From a checkpoint of a small image classifier: 32-pixel images, widths [64, 128, 256, 512].
Rows from block 6, named by matrix and row number. Rows with one number belong to one channel. Each number is 128 + 32 x the weight over its row's rms, rounded and kept within 0 to 255. All counts start at 0. Numbers have three digits each. After the name is the row's rms in percent of the matrix's.
# convs0: first 3x3 conv (model.blocks.6.convs.0.weight, 256x256x3x3), inputs 126-134, a 3x3 kernel for each
# convs1: second 3x3 conv (model.blocks.6.convs.1.weight, 256x256x3x3, transposed), outputs 126-134, a 3x3 kernel for each
convs0.107 064:117152151158150156147136133138192161136150169063095134111129135153102122130122116159147118182163148169157136107103104094123122119121089092173150116184145102097092118101088133127117134114117107113097107118114097080045108081066125114073114117107
convs1.107 058:090113130112117174146130116081152141093138157159170154172095083135151125140114103149128154167093136132165131148158122178119136144134114155088126101094122089056085151183149159134155110149115143132130100131154124108136125107104107144188084104115
convs0.108 094:129135151138147097075097084137142126097149086101102090153120146108120149098139177089119108163136109139144150128126108118142114102139118149150165104108105092083119144117136156162190106109121138125061155168123113140094096084100093098139118067114
convs1.108 095:137114079097122115096071069127102165125078166150091123138112116125148144125137125125107096132111138187181139099109155122100134074093106095101104104152134152151095147150137180121106150118109150185191065120145120130118129119103133153145129131124
convs0.109 081:127106074112128165143141132083149165114119140114115109104116092127108109187122145118083154128135132126194137106117130162140133110125132097111137145101142156212194142128102122153176132142171133114117127134079008051068065070081135156124129173144
convs1.109 085:213081115144156140168113077108164128099116105092112100098104179152107080137149153151172162132150157152069112091114099128145139091143195145119067121073090163110136125121161120157123112139082095147122183173116098128149173197191114155179116175101
convs0.110 106:170178116133141075116091094142189143134213185116181206173095120163107151162146141118129156109074087172132144139112085141124100167185141153123136141126112120144169109127061123127113159148147053100139063102086152126061104150161122099129136126152
convs1.110 102:112164157116123085130111116131118197149140125143093120128145165154155166177171200111117119065112097075154111103102117159143141150150113111108159109091076120138108103017129123131159124124182120089108133107179200150172105074126080103138076084139
convs0.111 059:121126178167148134123159180214185174173114140108107138183128106152144160152183130092136109115158116137154144123102092097074083118103109114150141159127118163172134108037078105111134108134099076102060099114086096067057097096106122133089115104096
convs1.111 057:135093101125172082163141156130135201113117155116110125125109092099139148144158130119134106093125155129084151134153112100108078109155120115090118222175048193087172116193129126102112159121130065191134140121127116131129105175130121144153170204139
convs0.112 089:079158166129122113144115075120129128123099113124118153083109155143112131128062079113115118090109130138120168160151163119110116100098131153143126169098185096064143144153163162122114163152131181148062192225158082128105111160127089142130104114138
convs1.112 095:094108117087137135183177159095053132160140144129091066126061138123093123081136178086132121132143130113107111120120117078074106121131115186104104112085164116073040119185184091149092085155094152144156106080127116120164127136149139107137080074110
convs0.113 100:120134132133108175120097083116156210094133161110118116122157183145127168150122194121112053101125063098133093136121089134105089116081099161200164175166126077187114116057059154113110134125113090115052112188081121184081145152152143137144084116108
convs1.113 115:075126171103150157138128108104094146114143157110114149175108086142089093160147101118094145171115138172107153121160114120170098179149113079147131072120138094143131107139114119163164141168135091111114107079131072154147121124092162133145171143153
convs0.114 092:113144144123180156128110118182133141222151138106123108079130151141134153118105142123127130107114086136172126133109096174135130112087095129146141106122136069087087125135125084087080131152165142163125169149125147142161099046069111094099103077074
convs1.114 095:072121140083186132171189183070089110097102153102085145154116127135137119149128130131132108147125170118108118084084100102084062135152124145167125111087107157104082145162080130125139134120143158147094162132150147141180135205173111105068127096114
convs0.115 127:100099118115155125130137118048112111161171157162179174156125187147134141141123138136158156115116101069092103118133120135088103178130177166137111076157127138136131145121098124104146124110124114125107132128146106127113121157137130126121116087095
convs1.115 155:127135124128114073137133114177181155176146122098109124074146081059084099133105077125140170134186173134107151150106133154130136147143132082092130121081142076053090169151181126130132070095095125173126103150081109123080151121131105144113082081122
convs0.116 136:133126122106071120121089113099088092139137136097122089083110120096138171150152156061064060083121118104154141122120104158168171156168165078082078114063106115151209117113105149154172127139153142146147061100083035000007069061081115148163163186198
convs1.116 154:092080097137131126127147163171157164188170163132124097151114067139110091164173143106164161106133147094128124136162187121133163132135168175135124138186123136184181155145172061086106137130156099118162142124125109126147196175162126148146139116120
convs0.117 085:158160107137126150130182111146179151134152105094091116165102166123140174115176129099131084124131150153141163065105094094124195094128124144225136130183133129075162128131051101129142134146156147134084131160137153157155097108092123107128116107115
convs1.117 091:009116116147127098081149110103163125130153103083112123144151107096122112116097139119156082145164128128114117126142092134124117083136083106124150109120109131143142077103166124124133117123134127150101136115143079154129122071073167147118121119081
convs0.119 050:146148149157116128152199209116141141127136111115113126126149166126138156129141160163152122151143144162151121097108105093083081094082083122189123107168129119147189055074037117133126126140123117086063098072077089094102111082111138138128128135144
convs1.119 045:091140122132131122183172146086129143106142126132156185115132134087150109125156127060114089100121158109114099200160126118119113097101155186167140089141151068112130159150108089135092145140083130122172169175199123141112107147093080078109092076119
convs0.120 086:091163156114197127081155160127077156166140200155124109118152160115149185123109131132156151131136100111120101125144129120097082082075042186147187155113133163137110125122112077124124109100127140125147110098083126140096104135171114141158133096124
convs1.120 093:063079138056078150110118180114145070178139131149117137160155132154135127155113151159157197145153152154140107138090108132126155167130214189117180179103176171158115068107157134151133110163161096097089114114110116131143140113137120080120123113103
convs0.121 074:085172180143083162124163132203154136145157101111064070130108165133166174133130136125162101110120111161156132106074082096108095086099069078115109056156168075117188119089103073099088087127087126161127069071095101073125103137117080099080106103090
convs1.121 075:091135094082081087129148131117121111117172144156181149125095093162108086190119128125092135115081122141153166154190138139129130158196106114154109159160066196093101093154167115167085131176152146151096163114134105139063138104132135134106137158142
convs0.122 070:102146105145145113135111131115245204113194184125098146141121151137167158084129131134133121138120158122128121087088057070089106078098117058129171078120135079067115126079107102128188136176127049091101099100110050089094085126109109124161117106121
convs1.122 073:176132115157096180085090082140126100123149162127141107124105062130123156127096190121116076132106089099117137132124134122156112112096118101094127128172128159150142173178116147171187146125173101134172118205150111137134095095119132082138096086097
convs0.123 050:146141183088142142099130142221185145099142145135123142130155103129133150117097133162163122114153101164136100080123064162177125119116087093094060073187080111142185095070105101111131072113093116115066094138099081117041129181116141188148119150130
convs1.123 059:143158180135120133143124144139154124123136138094104064132107177099062125120082118133122086146122065114087104122139150135158133088160097077127136098105134137136103113109112081152138114242138138143124172105136153115105144118097111147158142160110
convs0.124 070:147159152139134161131134150117153112182140132126125127144160156140166137119136132153132124165162154169169163069102093098106113096100106175171220162156129147141160080103135126118121106119111111121124112137123110119089090080082128134108124105086
convs1.124 053:111144119166162134100155077168193110105117126151125146141129147144115150123113139126034145155133143118119130120134162160111104149114101132118154120117178136071126136123128105139138130120114174146153173109174101059142143100074132081100098129103
convs0.125 105:131085126114099155071111156138130091122125162178115161061064069098129123105124134156169158144110138139075167110144107072129154093091128086119104142124092124102120169139128136135097113083071115107135086077108114092038106110076152132145130109106
convs1.125 124:112161115097125121098143159081122081127123103054110158135188133111128163161162166152132153168190105119129124197174128161128131173150125097107114155145111130101117122146131134134127127110097114156110111196131148124126148088157150097129112098142
convs0.126 069:127148113106142125100123136110113097115106140072152179128167199152200185098151144091123136126145144108111105139119137137121146108141152110113144123151208100052098157108112083087116110112104108126089122135097084141097092098124137135141129078118
convs1.126 074:144113112195136132163146136167161153114096120034098122140121101167146137155137126129183145092141119193148131123121165120128136102116145127135144193120090178166098093125170031064130148126163127116104107112128094120096106140103142142117097133172
convs0.127 081:124113145160156171180147109182168221146164182104131097118149141122106153139122169150098084132096088104078102104107082157122103135114123179102099167165163124157186145098062165129106193178139092102064222185130109131104114079020181151074095099129
convs1.127 074:129137133118098081123096117112122164151109159099108134127112116102118140100096137114152167106144115144161203168144112156134144123185129089126152126142160087099061176165121146136087146083104178194152137141117153138149071121143072115154144133138
convs0.128 083:121120178172142146191114176129106076129115180112087126115121076134138110120110106097088101106119129122145142142154195149149153168148151173116135160173096149192106143103121099130119120097074118091084144142123088092143139110114160126133150104089
convs1.128 082:136098052146083072188167084145149126121136134125161145211141098203154107138140174145141161173136148128176120166174184151140159200177184130100102198111120186177107173137184106133169156156177140112103152085080146153141117075071144106105136126128
convs0.129 093:099101130138153169189162164127139133096104136094072120054117134122162163132177151145087135101127150130118120167141174190149177163129138181168105121098102098086137131157128202144179133133141114110162166128106119148152179101141172139163165112157
convs1.129 117:195078170150104148180097202143192106072157102106160120159058117122107098129103122117180160144164160108127096141165081147165139162168149087083106110149165106120108069149099121197178113133139188150168192148165156143140144182136190146163124142145
convs0.130 114:120142154162117142216144124185158159121141158054152120108109117130116105128097104167126127170111104141112097119114169125120123088124122123078125096086148049112121084129183094141157125199178171137085154091077145101094131117146149136134149130139
convs1.130 120:125125159157111142092111143143166162113142109141107094101176114156119118128103114141143099104141125148125213109061139105104142109107151147152126133173151134161135134148077195152079150147123137083105112073095087077101188192193168154184122137195
convs0.131 069:176188142174190203126166194091109068107161083083086030137116115147106151101130155116160146130119141118124137148143146093116134090113096073164164163197175063129140115097117124138165130098084114112123166103099129105091124161138145153183125142175
convs1.131 059:126109133037111103084101135090057079073072092111156109055077129045088147094118108088115153128128145138119177163132141159123163136137138162142103169116121131168129144135136143112149069084091135176092153153200143138147115124171107141150143110128
convs0.132 090:143124139176091136212080133113107107124174072151091076164130114142107126150143132100067089122070126154105122100130152130148177152121165138132135180170152198140137108138109128151123130141166121075062102132098067147073140135132180147156177120109
convs1.132 111:103149108170146152081138083081126085065150119138098119136107140158107091153131130182116098151098146124135155139103170107141143112079157110171119115149109091098069135071091150142150139127140161163091117135111166157150138102116177072150162141143
convs0.133 099:176135081175149159144106206112136126102066069074047139098082132105142139165152178132128103065086160124093110140148101112098115143111075139090065166104108056093156155171138091149155077097115125160088190187096155169075161150085101134142097120146
convs1.133 101:139111075169145075221205186167114090174178147081094113174127115128116154102141152064177105118147184123118177136121117137155102090124132121102093126143148135170121158160100097110089096121115131148072119148163174185179131153150169135135160147122
convs0.134 085:141168159184147184224203173066073093079112076048094079129143114134149165122197142169137143163123104106119141114120116110136136145170119113116132114123093150073128052111112100112130123139128114091048087110094084103117142148136132143146198122113
convs1.134 088:085067096127107155134118146147170145133153164145147191075048109119140170092073113125144121147173157109109063126129172105177171088071107124160127162187094168151100100066079181197200136121122109106078161149141208204162196173136180154169136158172
convs0.135 079:150160145197161156157146155109117092068069066109149123139121134151101164126131120117142160141122124132138135115140117130152110136122113085140166093168132163137152125159117119154133103146147108167149124134134106116117126170163146155163127110152
convs1.135 068:087097102095076135198102184092123141135149122158192144142088106130066052063116102122144111124192171109131109129150171156180161145139175201140120163084082220092104076093138125132114152120112141176118063107130084169105151107127139132167125154135
convs0.136 081:135224175126182145130144115116099125119093164149098129107144126158167140106202149153113105141119136177163150146121083082129147092115074131139185067162128158195203094119127129148118110156104119065071163105139159168150069098082096120172117120150
convs1.136 086:133095111117105151062077093122091092160144070150144166070098108076154130102080096144180131115163157099130120106090125087124152112103116255197153194103124167096120130136164119153130143154109082152121085125073119121142095167148154142149102125086
convs0.137 081:196150124190193174161169143052070101083083126024108097118158167101144142110121139164136137143151153131107115166131141126120135103119088097133141151155091174102129160151130080097098087122081121106117112135153137158182161074133140129154123105140
convs1.137 092:133092157128145200110121160053113100078180062114121068132110160146152170149156169109100154105163152137103078130149137079120118060142153184205211217217214117173179089157148058135121118125118175166165154146087102134149115089114112098107098121124
convs0.138 082:137146123156170255160143153107146142092110081050077095097095129168139153118114132157116106166131140179175156082090076108124120070104092110146142108174191112130149085098070132156108156164102121154117185160113176183111117127081148140139156163169
convs1.138 083:118051127111104129140140155103086123109130129173145136120155129106107141069126145163093094152152116121126135149098100209186148082113150165114111092105106157146153143075078140193150095140129075110112125120097155155148132072145121146147110135180
convs0.139 133:069094163084117125061084102151114110109122107120157144108139154099165158098142133175159107146156076158146111127171117097129113125121127155142179160108144126091132113103077127116087142105074143182099160159057221212103120099117097072156110077151
convs1.139 142:070183193086122141112163164096079141131101168175149159073215212080168156135137130149140180129178196129153182100103088115026091180108131150084068196136121156110098104161150171133098188117126088067089080061123089100141134123168146079139136115124
convs0.140 119:148145151144155164140165156062081095129157140163159173101100098056105113066065115105137113116098130121071079147142135142155136163155197132129110093101075124128188116119106113176147172145128141130147177179171157127106189193190157153128151115103
convs1.140 135:125139176127075107198168157109152120122126145090066085175141103114137120064110109137151136105114126137121151141134120087099132144137143070072149100151131176112131145150093083130138106144099115110109180182181161197170124122135101100136084073125
convs0.142 106:151110138113163153125135158094044057162132087117147129142157150153126164130156127124161142074090043127142134135151174152117143122143125097123124105155191143114109077143130090095119101133178059060114109115086131134131157145167121093114131121116
convs1.142 120:071058078061003059075062087146137130164144108170174147173116097134121127075085125081108167121090157199134119093100100154174142122118115079057099115114091157118119083068127191163128099082113150153150084107129146133153146130088108101109186153145
convs0.143 116:188088134135103164145102124068094066088128080138190121123135167152109180094099188121109109108143130103117106111139143126161169103102170142128132141110151139173096187147182163153158143133121066059136064132166138119123144131137148119133135110085
convs1.143 139:000078151017099080106146123150119124128102093111143125145088052099062064103116105080050157108081129143080128145129120142178141119164142127089090129086123173122169099127103139150158122165149077095126094097128126120153107140157174149142169161142
convs0.144 108:120132143134121111135144127096128105154167184151149148137154158124120120105106109147142143143144131167137148121101096107118110093098107101121111094072108150127171117092093117112114121114107106134119179169143104106117108084078143122120170167142
convs1.144 109:137139123123130121057082117128147166147164181177161142119113117062081099082097098095090111122111120129142190169167156150158126128103080229160148122134172123121107203206199186181165126115101182146121101087089110069089092113144084126152119135168
convs0.145 075:132149165175184170170141179109122092101161126090110071102176146120178126097139119158140178147162155139182136146178128156128107176138150143182176137135219141164149111182126124128102128086133129149140176163131124146126141183193168138170140160163
convs1.145 069:110112132154161121213167183105123150065107096148157151147126145089187151102167177125113126116140162193100136088153129165185119198194147113189159116140111122069082122125140140112132171181135123133109088123093134150153152108151114093161125105129
convs0.146 088:131114117112142123093151122108119113109116133093089094108098129110167133170219192139139126114155128096141146166129123135123151095146178138160113114137110057117134160165154109128128105123140130107068123149078109090092122112072125136116090089132
convs1.146 092:065045123121131121118146137048081153134127119075094116158190162161169136150159105155138094160099102111104106119090109098095077072122095146130172108122128163109091113114163103048040156098050148116132113135113172137164114113160109126133128143142
convs0.147 081:125129166178148154199178182062112059080113106030092097111117165144169160147168140116121098114143131130151159113120113102119119113151161126147111111133165074156134130102111125118097112084125129105117106083142146079120145128099151135131105098132
convs1.147 076:128125056088084112167069131149100119144122076102100082097070130116111122126143110105081136110125129121149136099105092139141124157193157150175106128157130173142116132121125179133160126169107119098138143120116043121116113121108092101125109086124
convs0.148 151:129095085155103118164078140121145137139148131123131153131174108153146124128089170094113157082142162163139150113142091134137114163196186122144158126166136196154101098086104111133173113174189154114159079127173050118136119106115100141122167135119
convs1.148 170:108139115139134146132116085115117132077143151093126112150103116127060130082105125116090103139102123171086136076092078094120125098095138114078142098054118114032125125105148140124114173100138047118187093140162141117164114116142109122157125092172
convs0.149 072:104117135177140132127133119136096108111116112142136153136208161129180179060092106131122110111125146135123124089093109136163152164153154171104118188169188096177176137085103118121103068113120130122134153118132051095032170124145143096126143083140
convs1.149 095:092166160096149127065112052127138123102098142157159136123102120156161159157188132139121091163096091197155130179202166138145180105113146094094077121135131173131120160117088140106107149107113164191163131139152139084101161152172139092112118084076
convs0.150 111:181159136145118136130179151147152163115135109124144116082105161072114138104167143142124077172107100145092113114045097110095139082068125110135009089139134105114189171140161139083070134082095132121087109082086128058060140145139142118126123117147
convs1.150 120:145109151165175176111144158106103119140140139163141128125114124067104168093081154191115098159137145118114122157132139121120124128139132138124162139119158122146130178168163152170173167144144165126086189184104127082090120129116097119109140119116
convs0.151 088:155155117151157127133172107101116136068121133070076105134142159118171129128140119092096129142164133097116123124135134195157159112105109136143170124135166062176156137147159131119144079100085197137165181154150159175181113100131128141155089103130
convs1.151 100:184101139182174181123110141224155187074087115132136043110086110131081132124154159135100107104135104146162158095112120138128126100138136076101110039096129153143078120110079167118139145129092113173145125173179094113134147092119127161140170163141
convs0.152 082:096157137121107142133122108043069081099086131132111129111121119137126151149149151129131155103132110131068037176187170157154170083091078144128136112136081183138144132167232145078114113088104111076120123136131074110118134108116167131123170128093
convs1.152 091:132180098086148135095099137138136144156129153165147154129138081169135145142114132127124110137137149088091105142140157173147116175160105153166163118145108125136083094135131164136126191161145155192127209133171128119123143067086116093127116125132
convs0.153 091:187188130073131144115140101119099085131039094098077077080119116089143097134083091134143147108136172162160107191207149173196139083140148086138133183164151084175137171217184089159137065103147095098063104076115122151114098122119111133150109154129
convs1.153 091:119151186120111125128165193179172131127082116112084108107122111088098129102102101177144123104082120126119100126137150185148166161137141144123049095075086117131166074097128114101139112113127157127078139127138113127084097162133118115119141123180
convs0.154 086:177186163143119117190168169143102110091051043140126107076105096072125030067122059117134117135130134133154109143173162107057084113131122087162136151190118067131089157138142152154140128136090156125160120149063079136098126149096186122129149165141
convs1.154 101:133097117128119176132146126131147104105139101106136137171107129136114091159121090158124101110117140109120180102138119174104156066152146160135128166100151078049111061121115073181050127202117089121100155180130176130099107098156092169149104114098
convs0.155 130:122088152141092121122113021177138179189140193174103198157131135141174134102171112136108125149100137137119111109047109135102071101126093129108099150113135160064151113109088077075022140136052105152072109136072180157154126080175136081198112081144
convs1.155 152:111141129098175122089148131145194197116171149119156150114195158116174145120159148140088150143137154153116101110075107088082090130095104173073158157081092137083096161109088126097093178090108086090076085110145127178172139115108139148122128130133
convs0.156 072:170142133111148143154171189053090044053085055069049092057121134098139125086178122143127114119115129123129172117108120124122097093128116030094175105124114135162218155148123121144135084141122133117128167152168144100085142147139163138137124116178
convs1.156 085:065124092158173110137149113121127085150139101118160112190086104128108085119121147128154150213135181118097131122141146165186175168155152120181165143165100146093123100133126162160106078106121098112066127138204145175179145121139186107145144131187
convs0.157 110:091098109084095113086112084136188142109187141103102125177157102167112105108079140093174179155175153136172145109097116132143161091100089074141168119160185184175098070101102109151121144114141047046088140119123158163178105156156126143153139147137
convs1.157 121:121098182138143208188139156111150161144152156124097120156085157118123154130135126162115145130106156122055148119099122143164148164146107067121125087089105128083118120137103171170114131156122130180131122169125103135165102140146119149136073075137
convs0.158 087:122102170143169191168168212069149040118095115045057137118149191126124093154136086152116128101125130126105116193154144138161099133159163169189217028055188118088158063087134123132146150128142120099141144080104133089096139105130118145120115155147
convs1.158 101:151202121157139177137158076114088089126152167165196182094061048070100099050107096063194139160171111140180129114130073152117086173159148110039100130134102208159159109076075135090070172102147137120168105164162163174161092102112172157135242170183
convs0.159 109:119159127057160217084158189170201201150150134163107135131102126132162151121143153089105102124094135155113125158183173129153107101132077142153126147116130115072125086114157086113143121140144150175174177234122224134103101108092096088119137110114
convs1.159 104:140108116136136092137112106126124078123156103086118080150184119106155126071121096087162111149133106119091132159136099145167146101179170145134086147106115122107150153123107200088090136178122090107088075172134115155158156112118116106107109156135
convs0.160 101:133165126118153179157144163102111151157151169147117129142130134118104110123129110139158145142118133119090076080094100106133137143174138061106108112109108170181150086077081104095114131135123177123151136166131082067020136162151149114112131149153
convs1.160 101:199210159154171137181149167211168099138137110123085115146131160133121172101111159112131121099141138139134129144169154095095101160158120112096092086117105162118087210214143160120121134116114161164166167127139147123170100144141078127155140152138
convs0.161 122:035129120134109079125125126147153127184151156136097118144109180158117187142138102100091073088078130114141172091106118069063120103088108124105138177105090173070151031079051079139120096127132096119090089162201082121174136166109114136116127122147
convs1.161 131:101146084139156133127160203136115129204191129175124127015164124064145071093128092124153101086131126086151141125177161143146121146151146172158110120123111165171136088089130123113164129171177108134160141129129180153119128141099116123134093126090
convs0.162 147:086093095109104102128116113117133135119123124122128139124147158135147155141158151115107103118123119108115127149142138148149137136144127098098087107104099107108116119128110129138131126133111080108111096115134083120125108103089120120119119127129
convs1.162 006:222196130114136156161147098124089171107114192128100171077146168071141081123131123145105070085138124116127098159074087103079120142162165137140171123139099179134137148182070196130101091118093150128111094117092134153110104143085174097123135084130
convs0.163 109:129156126138161157119137190130127165134207156121157137138120146132090192108152175127119146126115111113099101152148089146151122127140070120099131071120137087075050148123098136124168153190159178152147167197131186185101086097113096072128097091112
convs1.163 113:151169122077127102118101135128188169122145148145146135092139123069089146100134147148095086135114109150162160097124131129137124146142135147081100205121168223110134124123172110134140092120123128058136131093106132141109157095137171125127195113177
convs0.164 118:060138123116150081188199131064108113100117154125107166173175149156160181167123175173169144152144115067117103106125067146131090078114098138131127118156138142192105118135155147181143127084090083106177028136210060124097121187130157173083110127057
convs1.164 117:108090124114124112197189170104123126156125160180117133119090141145103116125145112139121151105168121115092069119166134083122130123121143118119127088033085113116111091107153117182120124119099078083108128051101153105130117143157091138089081101163
convs0.165 087:145137129153137147086106118154148131109124129153102123171096138074041135091043115130175168106145136135129110188183163096134108111098126111140120101145139082094076157221161155194176100135081107132082231202135151117047125171118106120119115097122
convs1.165 092:166099099139147125129169134138109108122069114153145168128145114123209153137158114130115140138098115135087105100145140132121152115165168132125091173148122157164154097150167090099178104137112138140099069139139134121134137092118091132094092115101
convs0.166 100:086171162084147131118103108113073126140135176170156176107145149084117135113092112124090078132126138132149161127130078143164085104096082125135175117100119100137141110097077124180137159163147169185072182175184183172192084109061111120068153167124
convs1.166 109:134125153159180169035110099158108070170124095177149161139126150135116121118104105127161143139136139052132125110074084121070084159134147143172129181107161079085079088129166120154168152110124096140126125107113068123139094139128097102151091104111
convs0.167 087:164154143132158153113164135132136130137137114126136132081100106097108102104094104156166170160158159162149141091110108115114129109114105125121142119122154119139148123128105121115136107116127147138101153149113133117111133130143125132135107107121
convs1.167 057:109078194111114111160177122048114047117183040104136121098133112110150113110147147155123136154116161160182126130144100123074111127170143134127168113091122209117124098092051135139103094163129167090072225090101147157141083141155141124128115126067
convs0.168 091:195172138166137145138124125133140126147139125160167155111097080101133127077086088143145156154184176148143134126126117130139126105124097116158122154121141092121134099137103114141124136145123124208168162207169122143123139141137134129132093102090
convs1.168 076:113169150067122109134162162118185151095152119114120159125139119087139069126158127138120133073148152088129117114138166139087113161166181144138115149129146140101092155138191131121170121155147094100148109136138173152143149108138076138124123141079
convs0.169 121:112119097150123119140101048100137128138144144097112079128084051110105101194126125134130147081078091077174099079099110125122107145189205136088089075077068066160075133122151138134117147177184138163150045108057137139150139176197090094103103173125
convs1.169 143:075098107100135143169081128072108066055083060137134146085094170102155192166149151056155132165181131142121096198161150134120134120099150074146113137148145127167103091073093106129105129113126119119122163165157118133127117187172122132117107148151
convs0.170 107:140135167120108071187110072121141127119135147137126161123174168119138189111108182146121113131141122142149108166083131159170200150133147117088175146157147135157076123116084085091110122122130075136063103147101107171149158098040177130104194172114
convs1.170 132:150129106158147100176112140099116126133121106153112144135134130119163142130142132097098131107117143138122141152124110108137124133196122089087130116089110128071109126064073112084095111154177192153167104096136143148154120098123152139114169136120
convs0.171 130:147157164126121096163129084138143113128175196090151199160181128159177095144147100102141189098147200115164166116125091153142142098107132111087088179096135180165117139115135113091140098111115195221214089093094051095094099090143097114148121148151
convs1.171 126:160163140138097056150135097187149150108100147124111108152160140120169136121115062077121117082129126080106146168193164167130138135096143123125059026124053062179126173174168144136121122148152132112211125142151161148165122085114042061121054097129
convs0.172 062:143148122125128144103137185144115082134131096152179099117091089119076106069079087153176155151148149159165141112097123133108099151125071142096066133164118101135130142138144124128118170140139164146103181189128115100056090088121084089127101136132
convs1.172 062:113112121112104109136147151125107193122135166146158162109118121121144161127190152096121119128115120124125092060143131101137154130140104152154150118074083139109068126063094146118139160179143137111164176126163143133175152125111156119134097090088
convs0.173 077:136167149161165178112124148137165119151117124155150139077110099098121098086097057123142130134160154153122100095130112098126134072082081089100207074124125109170155122125093138156155142143111171140082162149110124087050141148155172138138131126086
convs1.173 072:125130114069090080123095123142121105157155110184143113095099095136168108138159090119137092143122108155171103166142111140132133170135144143105156164119076143140053164185158154174145162152179158151100179089122142128117130125126100122168138136100
convs0.174 109:136100112118121162099112102124146122074107092099167156123096070102091089116138127141130142125136118119125107142129134194174171132143133205212173103115115099111101036066096089105138140098108113099076196163141164145123134137159154123134128118073
convs1.174 129:139101140155109152200107093114150141113110144070109158195111120207127125173105096104130149160199186148142142162141169151198205156196185172136171064148144084090114147091079152148141134136151143148088110140096058097109095100097139105109099118125
convs0.175 077:095131120108131160125167155192186153137159141127119087120120082107113091078128128103153138141159141142149106104117091097112121163141125057133120104163107091130134085074093097085110109132125134111069158167119167155109102125110107111096111106111
convs1.175 075:114109121068110106168127103143179137119119085211216154090115105145171138152100153162150103152110093158157151141166134121164136131177179120157114137184133226206142135158134136147154065095100136105126102096108132136117125152126084129141109130116
convs0.176 070:122176140128149119171157116119153130137174103148144154097094108142095094173093065142179146135154153141166156103123095097119099124106111125120103059094132086155113103095112132140116157138152159089121165153157113107066116119109114105087092124127
convs1.176 069:130151137112087084171146127168133142073075142151124112148178117125137100102183110162159146155145128098082119090113131095093123128108126103111130113103133180092131118186165117138083102178147141136103172123126180144117130142162086116126105119125
convs0.177 121:151143121173168154151169155163201139165173130147102091141134097142131157146120134069106094074066077128101136111164177138112142155130151153145112113094114135113110122120144069099123078089073175135139095139141094110099076088108090049095121101112
convs1.177 135:090150144145134128143144156114090098105100111102080080141115108094127140156170196091111105149162154129190164151166113091132109132145130141122104136136092129142136119134162141141155169174149110103071119146174141142135151167180162199188176179176
convs0.178 098:141137100127154132103145156088119132117130142131099154168086133061113107055128117092103099154136176128122117104121084045072081056122081051122058097088130119045113093128096147150168122071097137141191212179102123113115167168119164134094106115082
convs1.178 108:095114026153207091133197120110106098065132109126101166133122161127126169118097096142134139089110115078071065074139075098129100087134097101077071090136123110147144159173114104097118115126166046070152194155174122156147142082086124123113101126099
convs0.179 108:109131085126123106135134129162122106090168096138149119099133114159068110139129099138122161111156073125097030163134115181139156158188183095131169099161070147107078140108082154140135158170166094106129109105133153145118128140122096133065112115097
convs1.179 119:162200178113113107103122091120093092131159088151137154160140135124174166117166149170151136156134133173156118156145164119109097155142136110107160106136166093089113184190114112127150179129140184179120188135112093042084144120119149135140157130131
convs0.180 063:129167178148164169137184165168160160116157145126110138048120123069103097061061043165146164183183137162179138108112105088129112093114092105149150091165193097164149140169180109117124113098104162171123141131084125129109104108109140137130103112108
convs1.180 059:124159117157149110118122088166193138170163148168160202066152118134159139161169127142149113175166129133153179125124136122105118161175205174139178151073165119118118142090092153103115176177094166176131122111124107082079109120089140117109119097098
convs0.181 094:110125147080113125175122105124173102147129180130152123136111172147135141090125170126103147162128089174117073127140125076126110117129135125078148112136150189128130179126109116141128078118110169144090127112079112130144129159072135146111161103062
convs1.181 113:120131090087115127148121156098101069110127125128078115198138137213154169191135135172114107125105165129125145132093181109139139118147160061153129103138143119128148100094099136125093166129135167113157103125127098122103091104131120086122116096126
convs0.182 068:184185178128171150120149176149105123165142120174161137052073137059076109066092101131155142155134143138131116131093088109082124093095048139128225070113123109115109118153164093110085126122097117142091166139125152161114113105145092115157079116088
convs1.182 062:147102143120102097127131127099123157096167138169172177110139164054162150123154138131118116162156167147176136093116109185106127109129136138205150224158090139096050142156111145123119145121124185163146116095104110116144162097062177143093149102111
convs0.183 080:108132158074128101134116158129170141169177196164174121175171124151146102076118095109161171161135122132097104122131114105131121111109098083091210090132140192157136122114094162148079139103103186172150162124101161105052126118138131125052123074107
convs1.183 075:142158219212133167195172137128189164155152144109153152192082111206158177126116163162133090124165124095163114136150127101104099118081105103158110131084075032113044118114174081125130096121124096089124135122132139084107154124088128140147103115179
convs0.184 100:119126152133156182098110107124095088078109150122144178161092090140097115132119153132144158135134150127099111175141118137084067107120074131120130155102145194137063081170150098114110136133064125147156107104088113162166119149136126115121130070082
convs1.184 112:139183128075119073121114097142166148160185199174197151134143122161130104117085111146132069116125137088107123152120126187124116149115128119157179137135163097121124058124121086088089034083083115092107126087134161165168175156108158084088074144149
convs0.185 140:097147168122105107181149178076081123098152166108157110083124112084129175103151164119079092186104061127110063194177172152105117092114105113101084159105051164136145127144147171174159093108067136082150121138128081129146118101108145131079182141140
convs1.185 160:092137140137129127197166150076075140182155133156100129164105102110145118119161166120159195144092183166140153112103132096100114132135111134147154122152174151145145087125147092151125050070136132194161107083089145095106107143123089127120188172143
convs0.186 098:152099102160148091134138231115144169116135161082116117114103130121084164145079108118110112176121113122120105119141119124128078113109108159070163125152088107141181154127110147108108147092091139086100115109091079089042120135134168166080122174179
convs1.186 113:168137092181131086210104101108117136085086141154129164155146156199164110182155128121079072180138080131070123067075102112085098189095134134183138161129093082157110065089141046120224063124195163153148104143149129100203160100105115095080156116073
convs0.187 100:115137138133148113115105176169156150087101104086091121074098067067093121074118105079099091116090110171139149100136112102107104138120129063070084123164123106091148098067075094131132130119123126168159154141177152149188134109115138144140125116149
convs1.187 113:097133092164154147058159161202100135121130127180124141072115169102137107108082105137140076148153100099149169143131119113137138117123116166127143135082122145108128119164107147091118101132143165170140183123121121161123165184101129135121025085098
convs0.188 116:069093078099060087175152171145143132154174186121135212133123092146111098128119178113099163124139164081089090160130118129121126135107143145153193143161095186173089124093117080133096117146162035034097135157161138159163098111154179129161147123117
convs1.188 142:148122129152102111185121118091114148113092134127099164144124088133137085107108126131137131158122123141151129124159181120125123136149153156031098144113146198193188164225233143147143146144142174249222084112145117140141137134151115118143161130151